config.toml
n_mels = 64
hop_length = 160
spec_augment = true
loss = "softmax"
embed_dim = 256
encoder_mlp_ratio = 6
encoder_inner_norm = true
text_encoder_causal = false
text_encoder_activation = "swiglu"
text_encoder_fused_qkv = true
text_encoder_inner_norm = false
text_encoder_positions = "rope"
adamw_weight_decay_other_params = 0.05
Rows from block 11 of the audio encoder of a small contrastive audio-text model, named by matrix and row number. Rows with one number within an expert belong to one neuron, the router's apart. Each number is 128 + 32 x the weight over its row's rms, rounded and kept within 0 to 255. All counts start at 0. Numbers have three digits each.
After each expert's rows are labels from the 100 clips, of 14976, where the router gives the expert most weight on average: "responds to" is what is common among them. Only what is clearly more common there than usual is listed. The data: single notes of musical instruments (NSynth). In brackets: how many of the 100, against the usual share in percent.
# router: slot weights (encoder.blocks.11.mlp.router.weight, 32x256, trained with AdamW), inputs 86-171
# up: expert up (encoder.blocks.11.mlp.up, 16x64x256), inputs 86-171
# down: expert down (encoder.blocks.11.mlp.down, 16x256x64, transposed), outputs 86-171

# expert 3
router.6:158097138123068103120071152179125125116163125145167107154102138115151115062167118107111187093129159145125118133161186144193136155160104146163126147159076078198126187091141161069157122104183186174093092147104145138055193113123175153104085120178138131132122062
router.7:134068094101108110115131152159119102124155129172189116116089139121168056097149101063126178073138127130142095135177136127206139159155140133142085157154098058172177201118186143099153139131084153157094076172101125130079135113108097119148095095175129112159111108
up.0:125107050097171118145112104126047166125191136123089180092119110103101201140157137132190093117105106161123081173119148159108184139127134131127056047125180087193129097088186146163122151081136108110061107107124126109130169129172070131118130121130088154094146098
down.0:133147097134174142096186194145144081134171121087099140125128114148154140171100103145135142200106127112181075143143100158118113136103178105129113121071205152157108179076198144091114151143142132119112180092117149138165162127129157103156062121108119172157076097
up.1:171143081099194120119093132181131125168126107143125153132153100115130156128113027078150147138148104108151081178153114174157171091093141123116102097156157086121109142113123167097151140147148131123141116129143158149179118092132093127100116117094151206117118139
down.1:125121080141107136098080099136181171100134145078096144124123092112159139158136141094038130122147098111077147120146159166154102069153154101068082152150110120153124172147107096131151139083126162059091173101113140135106138177131132134165147181121125113081187102
up.2:123154105164178111092173101093185119142167102108108167163138125139095162108142147225147117153126115204095137167157122157116163089147124154126090136137141115144083125080129173115071107125092091122128164096118135163130117141146135155090172104121100146083074123
down.2:140055189146121103156177114163110125114128126138099133165059153107112142089140075150186160148104128107111152090125109117122155089127130114169138173141125097169094126095127139081144143107102117122126127154182110144105129120114092162088177138091102083118114062
up.3:157139097144142151138082175137141149187107126138176090150102086093127118093110127144126100093144194137117145169120139160124134142088175130106114121156087151118102179149141192196149061101107098151185176163143191118114082150144100132140149079071138130136133138
down.3:057094107164144101121127186152196130105097140125128103120104181157129116122151125111159099065092118118104160092161075130144107165173137124090155147129114096101134080126198110092088137114164149154095140184184106105143114144087128129108145149157063155202112133
up.4:162132088101129118177133112118080109113098154198122164077123146116133153178122143095146110116066079102081113107092118134181110133141121132138091190090141113075052156106132148130093170094082084169099153142157110108088094126096096140124137163176107124088075100
down.4:099134148105135200153142131177099082138155171164131176078113160140103110081119137083124148112109139163131113088123150161124139096138085097212051163130097096171147143098139102070111172183174076152125121105128144100136096117109164084135154173136145111118174098
responds to: guitar (56 vs 13.1); octave 3 (55 vs 17); pitch class F (40 vs 8.1); note: F3 (39 vs 1.4)

# expert 12
router.24:150085172098092064119118081130124115085095103129171149136138160090079159133138150142129182114150140131130090171026142115152053130131130113160146146052132147098130116138156174166095159137078091093093072119099101137107089142148118103117117138102042177102088070
router.25:200084158127084061103119120159107116162084159139163158125139146082083137108125113140149145106145185095132093135068111202125104098127158142142145089121150111145142120112185204184122110118094145096115097149110135133121118134121117139059111117124129133077063053
up.9:131088161150130115146177106155123119135144042140097134171145153182111159125143124149129138161134051152126118163100130146135151087081116120129144159085183144156105139130082128174126107169197116180120054059157158139144128077127106126138161082124079141128128072
down.9:074116081130115138153193152173121138101149117107159150149185114101176176180102125118115153129134037140053129114097155098096156108131137138155152150158141097130139146115113124108118177135121142147067118100148138140150101087162126069125091061111139136136105155
up.10:112122161115170182112156181126105149145129134113083110080171181107137114119094107082103151161143115146183143094114059107082104100085179191140132169088167111036152083139129127177169107165097108083089151091171119166179155120126101124146100116071132179151117155
down.10:105154117154112101110080147139149104113049190145165226118160172120103144148146141112063141177143126072121141104157123102109090133142165102190122158141166158150122127114095079119173057112150172072082162150169094201165185165123124152178139173115107104159113085
up.11:146119123082135126141208121094119117161167129157107097112101076164125139137156130196107131119105098196120121132162126105158145160143126181108091069116160033108168126100181129151108125088117179121142139136148115189151147134131146125124131139133112154114129095
down.11:176119093111111091158160093124130097160195146121104127131140157167105120135118124194087150115091154156130172110070131122163119166181151160117102149147138167139109164152110148122113068129069127092103174135083089130175185106105113192123214150129111133160136077
up.12:116135095134132114188148120109113156133168092090115144133171172087115091110069154152141113062100140161061156096137155070143170076055145149107142130146124129179120141086134166179134125153123124147099151116149176139144163098156160182073145081097134178183132158
down.12:176129122137147153165103151153155125047166111101120079145116059144191184172170100068109107130149177213126176156128076094128171080130111126111082151155153149184126157146188139153117179141089156135064131111103090104125102110098183118149104195116089198193142136
up.13:132159144139173125142175127148187145137156153114135090071116125129134093161147120098160105116135104137154155140138153152126143185176136149099139138128151128145172136167208143087137136138071163169161091143110189082129114139123122143097095145166121132102101088
down.13:126113166155131119111158153173107117135151138186084140157071177138127097162192106169094087122121130161108124100158111149095123140158152126136143144164132151089126160115098096082136132074093116176138100119185141104135039136144105127113118106131151110119086131
responds to: octave 1 (90 vs 12.1); guitar (39 vs 13.1); pitch class D# (30 vs 8.3); note: D#1 (26 vs 1)

# expert 8
router.16:117143119119164113116123153132057163160136145133127175129161107098177150169096029087132148082139124110158153162139221185217160186154087089100056089135130086188106119101223195127136167066130166102080133154095146112113156082136128106119122132117142132103160077
router.17:134113117157170076096083147106102124129144143111114159111116074084218162135139132115105163143127077142161153146157118147182182140136110177149079090120138105187139106127137143114108163072152200141077120113096079146084185110144128107187088107129139141121137067
up.0:161187123119079145131166147156155094203150123096110107120159098104131104125108120115080091133180156142120136154120135123212165122130052130073156119204095146114132130152142133086145151170135149174125115143102101146123121086156155117119149113107158115116190199
down.0:169043098151126123169153060092103139138142118148116093095118149166131124074158133094148128156135184150160168133135111118090088145130216099127137177102180059174124168141065154123148105136137107163090136099095133140095141212114140157144104162102141164137060086
up.1:159099162165168186135193136105094159083135111107129108138128143118143125146115058158155132103110133140074078145141167170139068118131173103138101096164113162140097122131093133129127167151120077145096119107088134129146094182177094182179123103138084127154133146
down.1:110162133121153092185080097084212133153136088119136121174147087188137134129152118184098071161135164181096133175089144126133132147102115130100073135091135137101101131138106113149121131150093124183104124175132177139172080076076120084142106163107164144119097080
up.2:049103157163106105167149133159089155141109162103089123172184153146092134128070089132105106066071145140155200113175105186120066160153100128134176107191130154151120148162140106136130125107155128099138120180123136147136132160116108134163142142112108102144217175
down.2:129182118145117095084106123169135137091102125138107160092129101115164198151090187157101130145138099114163100154102158152167155147074124118231078148164136057122175107148141136136149146133118110038109142134117107132144179207048169149135146152168099098117062121
up.3:134166147158112177189081110167166113118162144081119092154149167175172028138175156153077111201192132076143129064129138108061032131116151142124226088124105159221134091160157072124109153096110136127165156150189094106124145101147149092127131131131172106114163139
down.3:057119140124157115126129113145109096146135101116067200146164157146182170118102130074140097149183151138132127115108122121138082116130086151095165133096138100145157114109149093111195142123082145118147137159093132101113152103112165112123106080141111116054142143
up.4:118116156100111117127133152094113140122089145160144085163094092140120076076123111163105198092119165074126084113120130086122156139218093172083140116085096125129128122109145093153134136128093126133130120117106169127094152074090144161100116134133168091129154075
down.4:083131144064138089025139160135147131154102056194157109112080168128202090120165132089136087124134124129118117135116080154128133099192126091143170133103207155106136128109116144068045140108111194165112134099083128137131111083166121164101106072139142119180114131
responds to: source: synthetic (67 vs 31.1); pitch class C (51 vs 9.1); octave 7 (45 vs 7.9); note: C7 (27 vs 1)

# expert 15
router.30:181080117091091164141077199169129123126148181152189098168110110080161103100109099098197144105135110133102145155163079087154143141151107148129108076120072087115165185125180119090162142106108150139136113201066117175161201109145081092074108106145090176138104120
router.31:160077081115115176158082183158130142139175160135191127187080115091168090107138068096179139118124147133119112128152142109093119093132120144153121033149073101152178176150140120114159130110107133174142130204129154142135131139150099110093127114161117133174120149
up.16:130087184183132079163132167063178083104120108130162116163109137142117174113124152120068096125120124112049178126076133112080128137094164111156140120104115109082094116164144115131139135125167097186136144088141104171154133166087121069161124118138131139107135129
down.16:119110141121167165142128156192085083075166109120141105150134085178094155142088118141140145097163191119096089107104101158179092137116090107162116138150112053125146151136166128107108147090134157124166130143088051121146140122169109101106059114100099126121074130
up.17:164107150071090082112095137098109119153129147113095084120154121144141124100116086175124098112021159141075156137125123101136146102152103152131145159098110115141121078124137127120101170113105059106093167125077143123171110120152149101093110083128125108103185115
down.17:124113102221032100126132144128060121140173101114116157126127077115156084146178164160131181122156133182123113145119137190090138149115137117107109152133160145174124161136099142126131151159144078205130075101132175100144127132165092136067128213123087118116071099
up.18:193147098145065057111147066148164093145118124144153191161104095136086124130144154097100135098166132083138118130141094179097090126101109157083148111168080120093138134144181108158145099111184146119098103150150163131162115075112128040137124140135112124045151121
down.18:126123108137158099106091191150173137128123089191077123125125157142155117122112132078169151112110126065139149133103172074140112133054158135088168101199110074145113087139131072145104124092128053078144073134161156147108143085154101167098128139185144092121118109
up.19:173120086135129179125102137183101141135093137078149193116125065066119104144182122099134176137142137101177112146176166192151141073171133125067094113093054131168082128125118129106131126127110125104086097135100126107092153149094086100133099177143113186176103118
down.19:147145038125131153157143078164142183115104139148151062111107106107167154112187088137140192086097100136145105145108155147171142150136140082099049086108128120141126110149147164070112137135109087180155102141080112110083116087143038146127072175131099139055149140
up.20:149154156094087119093161094108116116100144152159119102105091217134109113137133129150177110110116142129172136135120077101119103159097180116148179118121210130114147128108101163118062176110099085098175086092122129136119103200121078181103090142123084129102081149
down.20:142114127149134066100141124133129201141128082117110085094156052101136072098144084089159175144111125129109125171186134141144173130189121152106128126099137129141099112139095094130149176124116119141080144166111101136143134110102144085095133103048164097160141181
responds to: octave 3 (79 vs 17); guitar (50 vs 13.1)

# expert 6
router.12:130093091193171100069153148133100169073105158146154172162113093068159147155143071129109153110160113142092165130125146151110170145178114120132074086139154144147118160087151181193150166141064112104096133156100141124133106143103094146130084108125137077115114109
router.13:110059158178193081060115106129143118066152141179160145189092144122162140143135107142173196089167161118085132135113164172114113129179073123079119114156134118130154150104141168150143145102096121086126127133116111135127102134127085133108081108122137118112079077
up.0:171146191124110113159148140077095108097106078149162132197131095119132151146165099144068153100186167113133141088157127125136145118115140104105069089171121114112108165099125109114127147114107108158126156095132086162133069136088130099187141105089128103220176140
down.0:111131092173148097103157085097162127100138095106104122089163109155127077158139118080137164123153097133138158070142136126191147149192120120163135068060194137111128184088186175109157219137091184092151112111149116116116149143127069099169149110143075115137162123
up.1:125154115115210181170098119153097168154128106106106131100174162147129115081098172106107120101169120132054127144155104110145126100108096104126141164085145133194080067157056194088183163181115126080115107161154115176172191070122134125154106145153167168099131143
down.1:061099147117123154085191112115117177135144182112153147152121127137122115139077134138110143114165093182091081104087108142133108109143110123149171112129156136152130129041112156193139107129128097165143156156184163065149109128107127136055126110118104049144129129
up.2:124135132137150129143134110162151167111108089169120112082113172166158101102178154152133133101095059129116134162191159127206160132111152091192137206114141087125125134125170159110110101131156111155108134151218090101142108104174144168136092130135170177106129099
down.2:091070157061146166088156147108096072129089177138111135129077122111164090158144116128142125119136138088137122067133123162122128088121167143058128127136120125153139126118142115116116134097124060177125163108204154088116077123142125176074087138115161065117163159
up.3:078140144098135166183149108098144123183084176124130124089158109148116050105122116177117090158116144071171136119162183168151108136194121158132133179126112147158162149188134110106075056152138150113183162141109143152109186140145160099145129161131111114108193134
down.3:126111124095199116099072130158190086151094093132141096072106143130169111108127111084140172144161163172131099138177084099158116144154125102150139060137176124122137142133145135170108149145110133152072122107177133119184158048139121112163091111134125143114111066
up.4:125121090144204149090142157125167152117140112051079111124191131158132127164098119183098107098167049142086148103167105103133140143113161186117205156076178172104148096142130153104125102097120163139146163094128082115142139088178130119110146124097133101144157123
down.4:103133088087094171159145174114157153144165161143065120143118133150176109109152164070135170129149106107146122108065131134118152151113068113107121136117103084098119124164131107194192117118108100089109109168137137061115115172071126110116077160121130117068100100
responds to: octave 5 (49 vs 16.2); mallet (42 vs 10.8); pitch class C (40 vs 9.1); note: C5 (36 vs 1.4)

# expert 5
router.10:166086119068118149131051141184124117147170145172159149110145116105156101136155082120147125071129090171158109154135101134209129163150050205177140089091120097157194117105167151131118149091075111164125096155110113105102164077092123130126125142149135149175142113
router.11:147091103106083162117120135151137140119143098148146112102114132086169059100146063113143125099154126111124109119145155151170072111162078172152104102115132074147169188137152157069109151133061161175140117171102080137109152122095133140189089164118161156195166181
up.0:158194142127094117084111156135144107111156145123147120160095144124169119134123148117154176145119193075134121151128107138128130136170127103102064092112088127079141092127196101128078141126114114135178101107105132128132102120113121146095139119146150108141108119
down.0:156099071112139143136158132088131134176141122144177061160152126171148194130171089150145147156112177197107116126194115132174140129108181125133116106073174149145131148130126127103096164189101146153104121099151205156126146113115125128127140182082136156140178190
up.1:148104172120103110160100138121150066134085135123082125123178104116096127152110159114137084154145094114159167117100097132121110114110125151071115118151147098073137090083154129165088207146117088124168068194053107166163092112113139126125152102152122134082064114
down.1:154111143200126125159160143176112117141085119094129157121137133071096106067176136136127141102123138126164138193089148101091110160116169121172128147147093103147052132155174108172125123087123077100120135193154148171106159220126082156131107069095151141148139104
up.2:125126109152092089137190077166147130196147170149085110078113139088139128083210163187142074143120109180155171135146165136159122082159097130085204140146172137085124150166180142156102140165090072073128113157148094105127134150170184188111146148137131154114104110
down.2:133131139143186183073105144121128099158102133138145123156116128121118124114196097135104101108064108114122185084082118145123157160185113148138086132131096148164142117167130131123181090090122099128166102142072135115110140138164134150194172148155160105123142144
up.3:055157114114118084095101150094113139154109102170088138108176139140151102142120148120135201118116141141131089142123132141090140131121082127168144115151130121124125119084126097122170130129166059076136179102133088148143192097088152140122122138064093025131108057
down.3:142129165131110090202104119089115145116168131142139180177133150120109160151151124146114182170142097097101148060166094121115166126130110145153051101170193137129168093114089141171139181148104144074137100149126132129130089145109144071166119141102103161145112117
up.4:170137153100106135047201159131133076098128134122105058113135185108071098100162133099131126140169163090093113152114097145151112093107109137104157171097128165103186187114134135092075136145109141141156165133119127157155101161096124123090155111168115132116005075
down.4:149123086114130135151103144107106168186060162172077116132105141090127114070148145124105140102093176074151086098115102075189103116226139179113043130127111073164134104184153133116087203114099134103143159176101168174115139164119198142133151092082189143063150124
responds to: octave 4 (81 vs 17.2); pitch class C (60 vs 9.1); note: C4 (56 vs 1.4); pitch class B (26 vs 8.6)

# expert 14
router.28:147132166144165073125130123141097100138117144106111184150145090103147162176112112130110125155193118124172136164109152156185163130135096082121069129150154139139133109102167147102132174128183165099096081129117099146107158041155087148107098083127136174090071090
router.29:113147098155138100087089130178105081096125098158160195125151140089157149172139091105173181143156127069120129158108177213163079175115113086174092184143125132141177148122109127162129150092117113131094110097115090142094129114135088163079132174157135138074077118
up.0:156104045122121080086119099132100136120124110171130162106125134108123106123180169164112164137050105109138115183134071128090073085089152125162105140109160129189104139120177158136075128152114102088137178076134163136101152178163143128167178152087097130077093092
down.0:159147109173166144078143141071157113141145119101102210152089132096111158108156091094136048119162131116116118109203118106125096136134195196135138081140125145107138089074132055130189120119126102151181078143124151128133104061157148100072142164157173110134165164
up.1:121159105128052160135143162137051131111166153158078071160117174234157148137089107118117090140102106137116073140148100092157107097141116130151156087092134140122162094117127120105101184145112152114117127121083172133144083112109123134193111126099125135078119137
down.1:169136154159161119188095109132103104139170169151140146149140137070101080146158114118137110045118229145204169158128079112136130159133113122100082095125100104109171145154152103214152127085133142156114137140101129093125121116120126101108117142135172102158121169
up.2:106198115134164203131222114173113120109137128087142123078127105116151104142159132145113144121152105168099156135175136120145116158183166128085116133156106114162114074133103141105154114162090094096150172126136163114077185149115097122122079141113160123099149129
down.2:205230201176154144133114148136159175159173084126094086219112135101095064113161115135130142143153135110108148125084130115133157136070133137172113103131064142132119146117182115134084120153150100133125125178090143072142081115073157135121146134048106068121126123
up.3:090147095104163093167119112121124135145093069140141151115148119151144148130109055081130147108074124090089154118166176142098116146145102106111101214125126116120089107143104171135129154081133125112099164146133138115110088143135150130139128168131176146127246087
down.3:115142147144147068163156135121127140123083157165140057142101132118147106187142122128126188111138101098113065139087163145138097186124076143124110144203132141081139167108147194136109116154188101162230145124178126139127148151090114194123068147096088107123158126
up.4:145111079069165118064112091101134143164147115147133194106178108116096152166091126131130144039168105093118142183096137208192073163167178142102099183152131122178080083072176150107119108184122122090115106142122118079088106116182129151090169165099108099151142119
down.4:154109102152113108107184134157217177104163113155183105063113162166082154165129110082081198185110155122063098110158137171086122131120094097137158141124152170121063181122144118144102162106157143091077071145144143133121183176132129144142092145109166112141137105
responds to: octave 6 (59 vs 11.7); pitch class C# (48 vs 8.3); note: C#6 (44 vs 1.1); pitch class: G (27 vs 7.8)

# expert 0
router.0:119116084169164129118033158143047104107116182141124207182121147102162131124118087099099100115188150103141123132135194169151121132137061144108081099155059084132149146130162096119166139062094175119111150178124129140142125111075158071171145084126142100126140128
router.1:112092093153132129123102147127115111068136153197163184169127108113163114144099102107108140120186120072141104114151192115154119183140044146075043106178091102126155174118152105152169149062146178095111132157176134131120100137086139076203122131112185122117169141
up.0:142121131136102153173144144089112108127149115103144040139143111108111114132132132122106162106107182160061123176139111165165072079078118134125148138045099117072180160147139113109106115143044121154191132141114082125200114197112133133119154101136077135117148180
down.0:076104106158149132122164111155163155083125133135112145105130180156136123145219100107124175136090049101084119170182116150171124183156096148123111153167133087100138135081134078105101129193162103149197131147172136102139169100126147120116110180165123106164170067
up.1:078115111104188131135138068073134155119063116138098099018183129129129078137156114151122082043141127129145109137116148188153118189147098151111137153147139081141184111134156163155091165111134155099134149165088157075086075111102154148140163113128147105120234168
down.1:130189109115133128096164106193147106153131083065108123115133147141133122078118123106177158107119125114044109136164099100170126106123126117101151115106099103226089185117078160089119129168078135110114154129106114114110203150122174140153087126105114175125117135
up.2:174137130074112177123134164169086157143140206101154140157093114114087075182123067109111119164111147163139203123148066141129136095150106176152101089114132138099093152068129136131074133128100101100173174139157157118123126102053101157151138151116171113145181133
down.2:206163125186118077122103089151081142111144211140203126140144162113190117111120127096112156116125148161109139140174097137168100141194134127130106118085084191088151190158123141136115126203159188153143083177138139125136146101115121108148167137141059172203066116
up.3:147131108155090101090129171225147066179167132173142189167150084108111096132129082085123155107076086132144122151201119182137101135148128145120109107140144131215120194096117105115130123073172115142105116112157126174113215104125085116150135160160121130141127135
down.3:154120105089135139082155125125150107113085161128121108088153108116095128136089084126084101087191126158185126101140105172132099109085140150116166112154170101124147065127196098153120096144099170093116102145059147123109083099156206104110174126164141135136140134
up.4:122137096082172160084116103092094161109155134131128132074161093061138078111156103163142106137149074149115104146120130159185084098149137178135177121122200147142099117170114160129143105135138160132108167128116136150181096176137126105086152121125076087099145118
down.4:126140119128079122149090178140182125149151123154154153176134186131129157164095199106094119105132140105140180106170037146120165104109149110062097137149104171198145102076125101095118153123071115107147158101138137094105174141138144128071175144138082079095021095
responds to: octave 7 (46 vs 7.9); pitch class G# (41 vs 8.2); note: G#7 (40 vs 0.7); note: F#6 (38 vs 0.9)

# expert 10
router.20:115189145122146124117091101133106122112139124137111134144131183156149146100110122105147124136152124109140103126119187153171157175123084084107146173141098124154148156096122159136112106150154124095090112139106107130113087085110087122084126141161131128141049103
router.21:095132131126129122137102115148094120086157154121149133129165163127151159071062084106113130113170153094126130103119133151181168158100120073120139204138137107160147172100119174122095154152099175146149107164108114128156092062110115164102108097150109166151075070
up.16:109162120124107131101063164139134140141173145154109144159129146159134124108135135120162129172139159141150056096128103153058118123126078121173149125151157118216113086146167130122131121065096170135108111141124156100089145117157113100168193100150182090176146093
down.16:160121166158180123142125128141151116115173142074141089113125135107155130103140133102150076069097092107120149104074116126134171096108165130111213185134109166113141102057135106066158143141126097057080178070067179177148137111136145129153128117068088109205215152
up.17:102112149119119147134109131138116185146141126112140096109137116139116068106112130110140200086106101147140138100073131099090171172160099121105216135113126152215066058118094127113127136122138129146058089132106136126115104130102143120111111148113081087165177153
down.17:194107194157165116174137129151201170191105090136137115178165110117142192124136111141169119122137166152136096151192134133069071128104172099101134111128190149100104101126075119141124134161103101165185036073154190123119101135161134159110125115130069121206080129
up.18:165070111052132129094079129083199154139127096147106181136096117102128065137147105129150092101142152128123096127159122133070144109167148170115153096105153090169134138115133149101131097118133098144142135157185150186173109133184121114131163111155127123152070105
down.18:119115111149072165140121202144096127125112164115110165139093150154110103105133171107081114122177170106139116151158118123127163061153135166134148095054096107196153133140176174127162116115130180094085121085164160095136136122180081063120180098145111092090122148
up.19:101185161118166123131158114097211126179045064116137136118099099170101141176134119135103157130114132199148146088144156082126123134147147110153138083125105139147138098138183078069168118183108133127139106088105136118097151171086106149149102124093048176129137187
down.19:161107093137158138142100157094136157095194137145156189159122111181088132089165109090112119086132125162142112071124071153072161156088074091089171158144194052149205090133120204146117104110101122121126065125115136184077105094173153076083163154134124163165185112
up.20:126082214117089127079222158084149095115101084113085097104182133116127087145122111129106119125138143146187145136148143106082089103086135168104098081106119095111151155205133095134105120072054158148143137122067105140132156143153172204179104151158130136174095121
down.20:077102138124133145151097143111109151175113074165128113100117160145161087173148151084105125093102129090112152118141095103152195113171155131099115142139104140116104116114112168101139108181112087118136105107159132181158130169214137144140166123090205135161141082
responds to: synthetic (66 vs 31.1); octave 7 (45 vs 7.9); vocal (28 vs 4.7); pitch class: C (26 vs 9.1)

# expert 9
router.18:105108113103149156146064207099125169136124177114132130156103103148136079123079109137149127113097127130101185102156133126108161119186120161166140082133076113158138114139147119104171116120128160143170123177119119159170186143160126116080129127135125142116127179
router.19:134087110121153142164065174122136131133155214097126139162115096165170123108074071124102116110145146139089166148155138120108158110137084144122120067159086129131170138142146100090187111111132147159162144184108130130150160127147135113099120108106180084118154159
up.9:122148076136106125147208142167049076149140118154113123136139153115167155140122142128131123147139135110079180143122099135122119148142165095154138188156161136059132088148165118126113154119100092118158170113185088198129149119133132137111143112090130130137119087
down.9:153170157092150128123157033157088107089219174144159069077173117118064186164156129114100107120131128125123121159115154109123120178137113174157085114106147116121169128100139128125139112184087150148158148118200124149172151128104122132123141124153131091150124107
up.10:085195130137172132174137153125062068149137136122141128129128140175130182126078183099137065139165067115080089151112110122146101094135124124198109167110113107063152137127055103107088103145122099137137147128161140102125179107132078143127166059155136171173106052
down.10:140104095163136124110135122124087092085057089147121137123103168099193137112127128178110120183179121203117161106096148091087156144148109076159187120121088128172087089104146118135136148117106120186164104083195170140107109093153127114155126134158124128121105141
up.11:079107123138110178140182101102148045151109124113129141170122103148128173119138171129159113131121126126099134147129137117073147129113158104168154133106111124078176121123088112153132073170149147194122110085088144124123154094129113145169128106095132152147075173
down.11:093134121127153174159147167139130136104069072104106061157162150103140137108078128120135141098176114119150107131115164078123133191087154141136149095134148090075145115135155128092054128105119184157170142138151121180147143143166142138073165126190145143097134112
up.12:134116098132128180124117100169101075176109132080108169144122129130125099179101115114112122148080105189116106139115126146073101089100062169142148129158145170160078155081082104158116089107123077135136158168161090102119102127136134134121191115183109122099142151
down.12:098098112116103135177157156123101115132102124186105126125139199163123100178128180152140104173158101140182122124126137116145142071137161140152133122147153097135142163120108095131119130167084104081107169095143135122131156104072135133113101107040092151133092101
up.13:091113127122148155125136072090152082132145125150128131079134113144125133116147148122182116124143097138143060138123114065057131154060111178116131122182111115155202135149092097090190113144121105092156104130118175142134103113116096103162137117125122119131144152
down.13:129162139125143106115139114141122121126014172115070150179094147085162114142125213120136119196149082072158195147131145136114102104146181145131136141054141157106145061123098091098136122104159092090082131191146142144210095087151136127145102125103069151095183139
responds to: octave 2 (50 vs 14.2); octave 1 (35 vs 12.1); keyboard (35 vs 15.5)

# expert 2
router.4:137035181118085097126119127146084075087125126170155130166107192156103162114106124111159193097165182086082137129099204116097114136112106172133171103173067063120185167087151130196116095103131108122107098134122115132089173134090130135102105085126098101089084066
router.5:085078170076067088119088120149082052130116135146150149131136158145155123093130129096112128099120163084096124128099154150125066166093110155133163083094069089061162160088119128171127085111101115113082135140089132181066133111085096073147136130148147066092158094
up.9:128126132131168129156069098102130142169152122092108116106173143140118251090168160089116038110133186154107114168131101105108150122112140113156160108166166170188106085089172107112148148104127155072092061108140129120091092066162147140086194132152081102128148128
down.9:175135131137085081180135126125157114124163119081136114112118097161201136126130179135122163143122152146150091140097118137149129054071137145150111128089114098164117105114112096166101145146102077060069122110203123155155168095105130150153161092112090136126107165
up.10:198187077092122178154068101127120126159157101162181170148145122113123112165149095159104170182162130168132150107111118110175089141179104105151089127120136108093135105118085159154159127075118151162112122113138093182084116085100083170120185179093178118183155139
down.10:090139115137123173080124109142115095106112153132144102130139210128134098130113115110127177129127155134098085089143136153186126144118093170128102123088177124096191122137171117179169108191143154099180145149147155080115087122108124069173118144139159108141131082
up.11:105115149139068145066131129106133146092181169073137097145155101112134137091030113148132163111074103092141120074098070121150120128166113158111130105162096150184096128174091115099160123141118137090109147152118090142097105130121125095110108136137173113137216189
down.11:101129149130186143106157077118161097199047124141130145177057220089136102186124132132150146129146152164146103084140183128081123096146137076097131165161182094085129132113176185109119134145138142189196112110128154126127121127112089087068072110106125165129070112
up.12:167151156176166129181143150120152102128155074107178104213093068113069126102122127155115125111091123135078149165112150134138154139081157079127124153172140130147055132130133171122135108184144100174084118100094116098140140152148154158094126086103130159182157171
down.12:118085149170241158116105133122202184091119138130168089155141113141142151150141149105181134114115114159047127159162118130158155177129085035073149173130116146137126097150107126067143119133149132212130084133092155115129096081190122090095128107131132142121132129
up.13:131088111200091151165133067062174116128116095132106088121114141112155146097162190134113093125091152111102143118140113102165120082139153148174082156135106110116138147158158069102107102085131058187149131127132115129096135151177137108187140045146149168137136146
down.13:112073107158219181159131187156194151077144142135118108104138149158107130049129167120106142105118146151130146128156077091161106104071125144130110105119105116133150169151013151099133149122146125153167135185113130170166053160131127133128112187109198089051105097
responds to: octave 2 (53 vs 14.2); octave 3 (44 vs 17); pitch class D# (32 vs 8.3)

# expert 7
router.14:185105065119111143118091190160140080136101177129135141129150141101129080096143112098115100093138102098157152056156104106117113111141128172174148136164129160118179164121198125147169112125158066141119096206131105194130177132144128089131112081103142163138143162
router.15:159062089130087165117050206177125082168138151149182136162084133092118124094098132101123138127120157104111115124136127156121111122154144204168150084135058108097163143168239159113205115064164129117117097171101143167117123126126151103111131116105122164140129163
up.9:061081096123149099108160118119132146109158093073077070097122180135149189109137156197152112163021109200113157138125105133125184135133109127163151166115168108116103073112110114155111108175163118140151114123138124122185088128144096116130064099116145131146132109
down.9:119117127162163128135179128107109094137109136124119142120132128121062185170071160174142171139140117085127152176150111139113133107143125129079148143128108178129142112150116133127117166130077087159127172085093146154156188156121155135127097157118157107114136092
up.10:120124109138144112144081154170067096205116152136136163128176151067123210120121134097151128144191151178126150150130092186102167075064142158116113149122115125068132118087103134158101077138116127122119131140120129156197119130124062129133157123122101107106035105
down.10:158158111082113128161126055086139038130077176114090173128126089117183212146149130151080079145085151096167147162130168136154107124131153114179099170132147129113155101129145159172120144110148171051082149047144151154112133138115148151163208075108119172124130130
up.11:138136124094110150116075129146182141090167186173152139122169117155155141092082155127223140086172127131113126132135141157085162130148087163134165042148088101149122113066138111150168100116101160131113085132126109085105157097142158118145074097115125210118169114
down.11:154111117125127155143119110058173099168143132110107083120078043137172163159141126133125157131123140164175108120113163160129116124133139116093131108123140130145122116136139130061155081164088120133052138055094106151105145077164085128136136124133167143163167102
up.12:148134105146132074101162121106049076121084174161097147143183111106061095138117162135154076092098104083130166130082084108098124110125126155156111117171121122105119141077137105163127136129184139119107152126137113147139113176151119126187148075098182098084084159
down.12:085100113176143112192141102165159084088097166169049187165113137112125126153130114125135164116153111063096158180131147085185127151096109152129153155132097139162122177093200115080131138084060160086122122160101136170089129103129160083125129089193142147140123107
up.13:158116128084155152160146118162125093149181091139085149200142111170137117162123069110155088150153054138131141135124178160151169142118112071106101129139146092139125129131108108145152150117147140135073099156188119084178137135141106152146101110129131169195164150
down.13:121121149115115135113132147112100106098169119179144178162099112123102147217102109085067129138162063106129119134131104151143134100150142104149193209088133133141124176136135113088130139143155089136037119101132151093108112115208131153133111131174085130082085095
responds to: octave 1 (59 vs 12.1); keyboard (51 vs 15.5)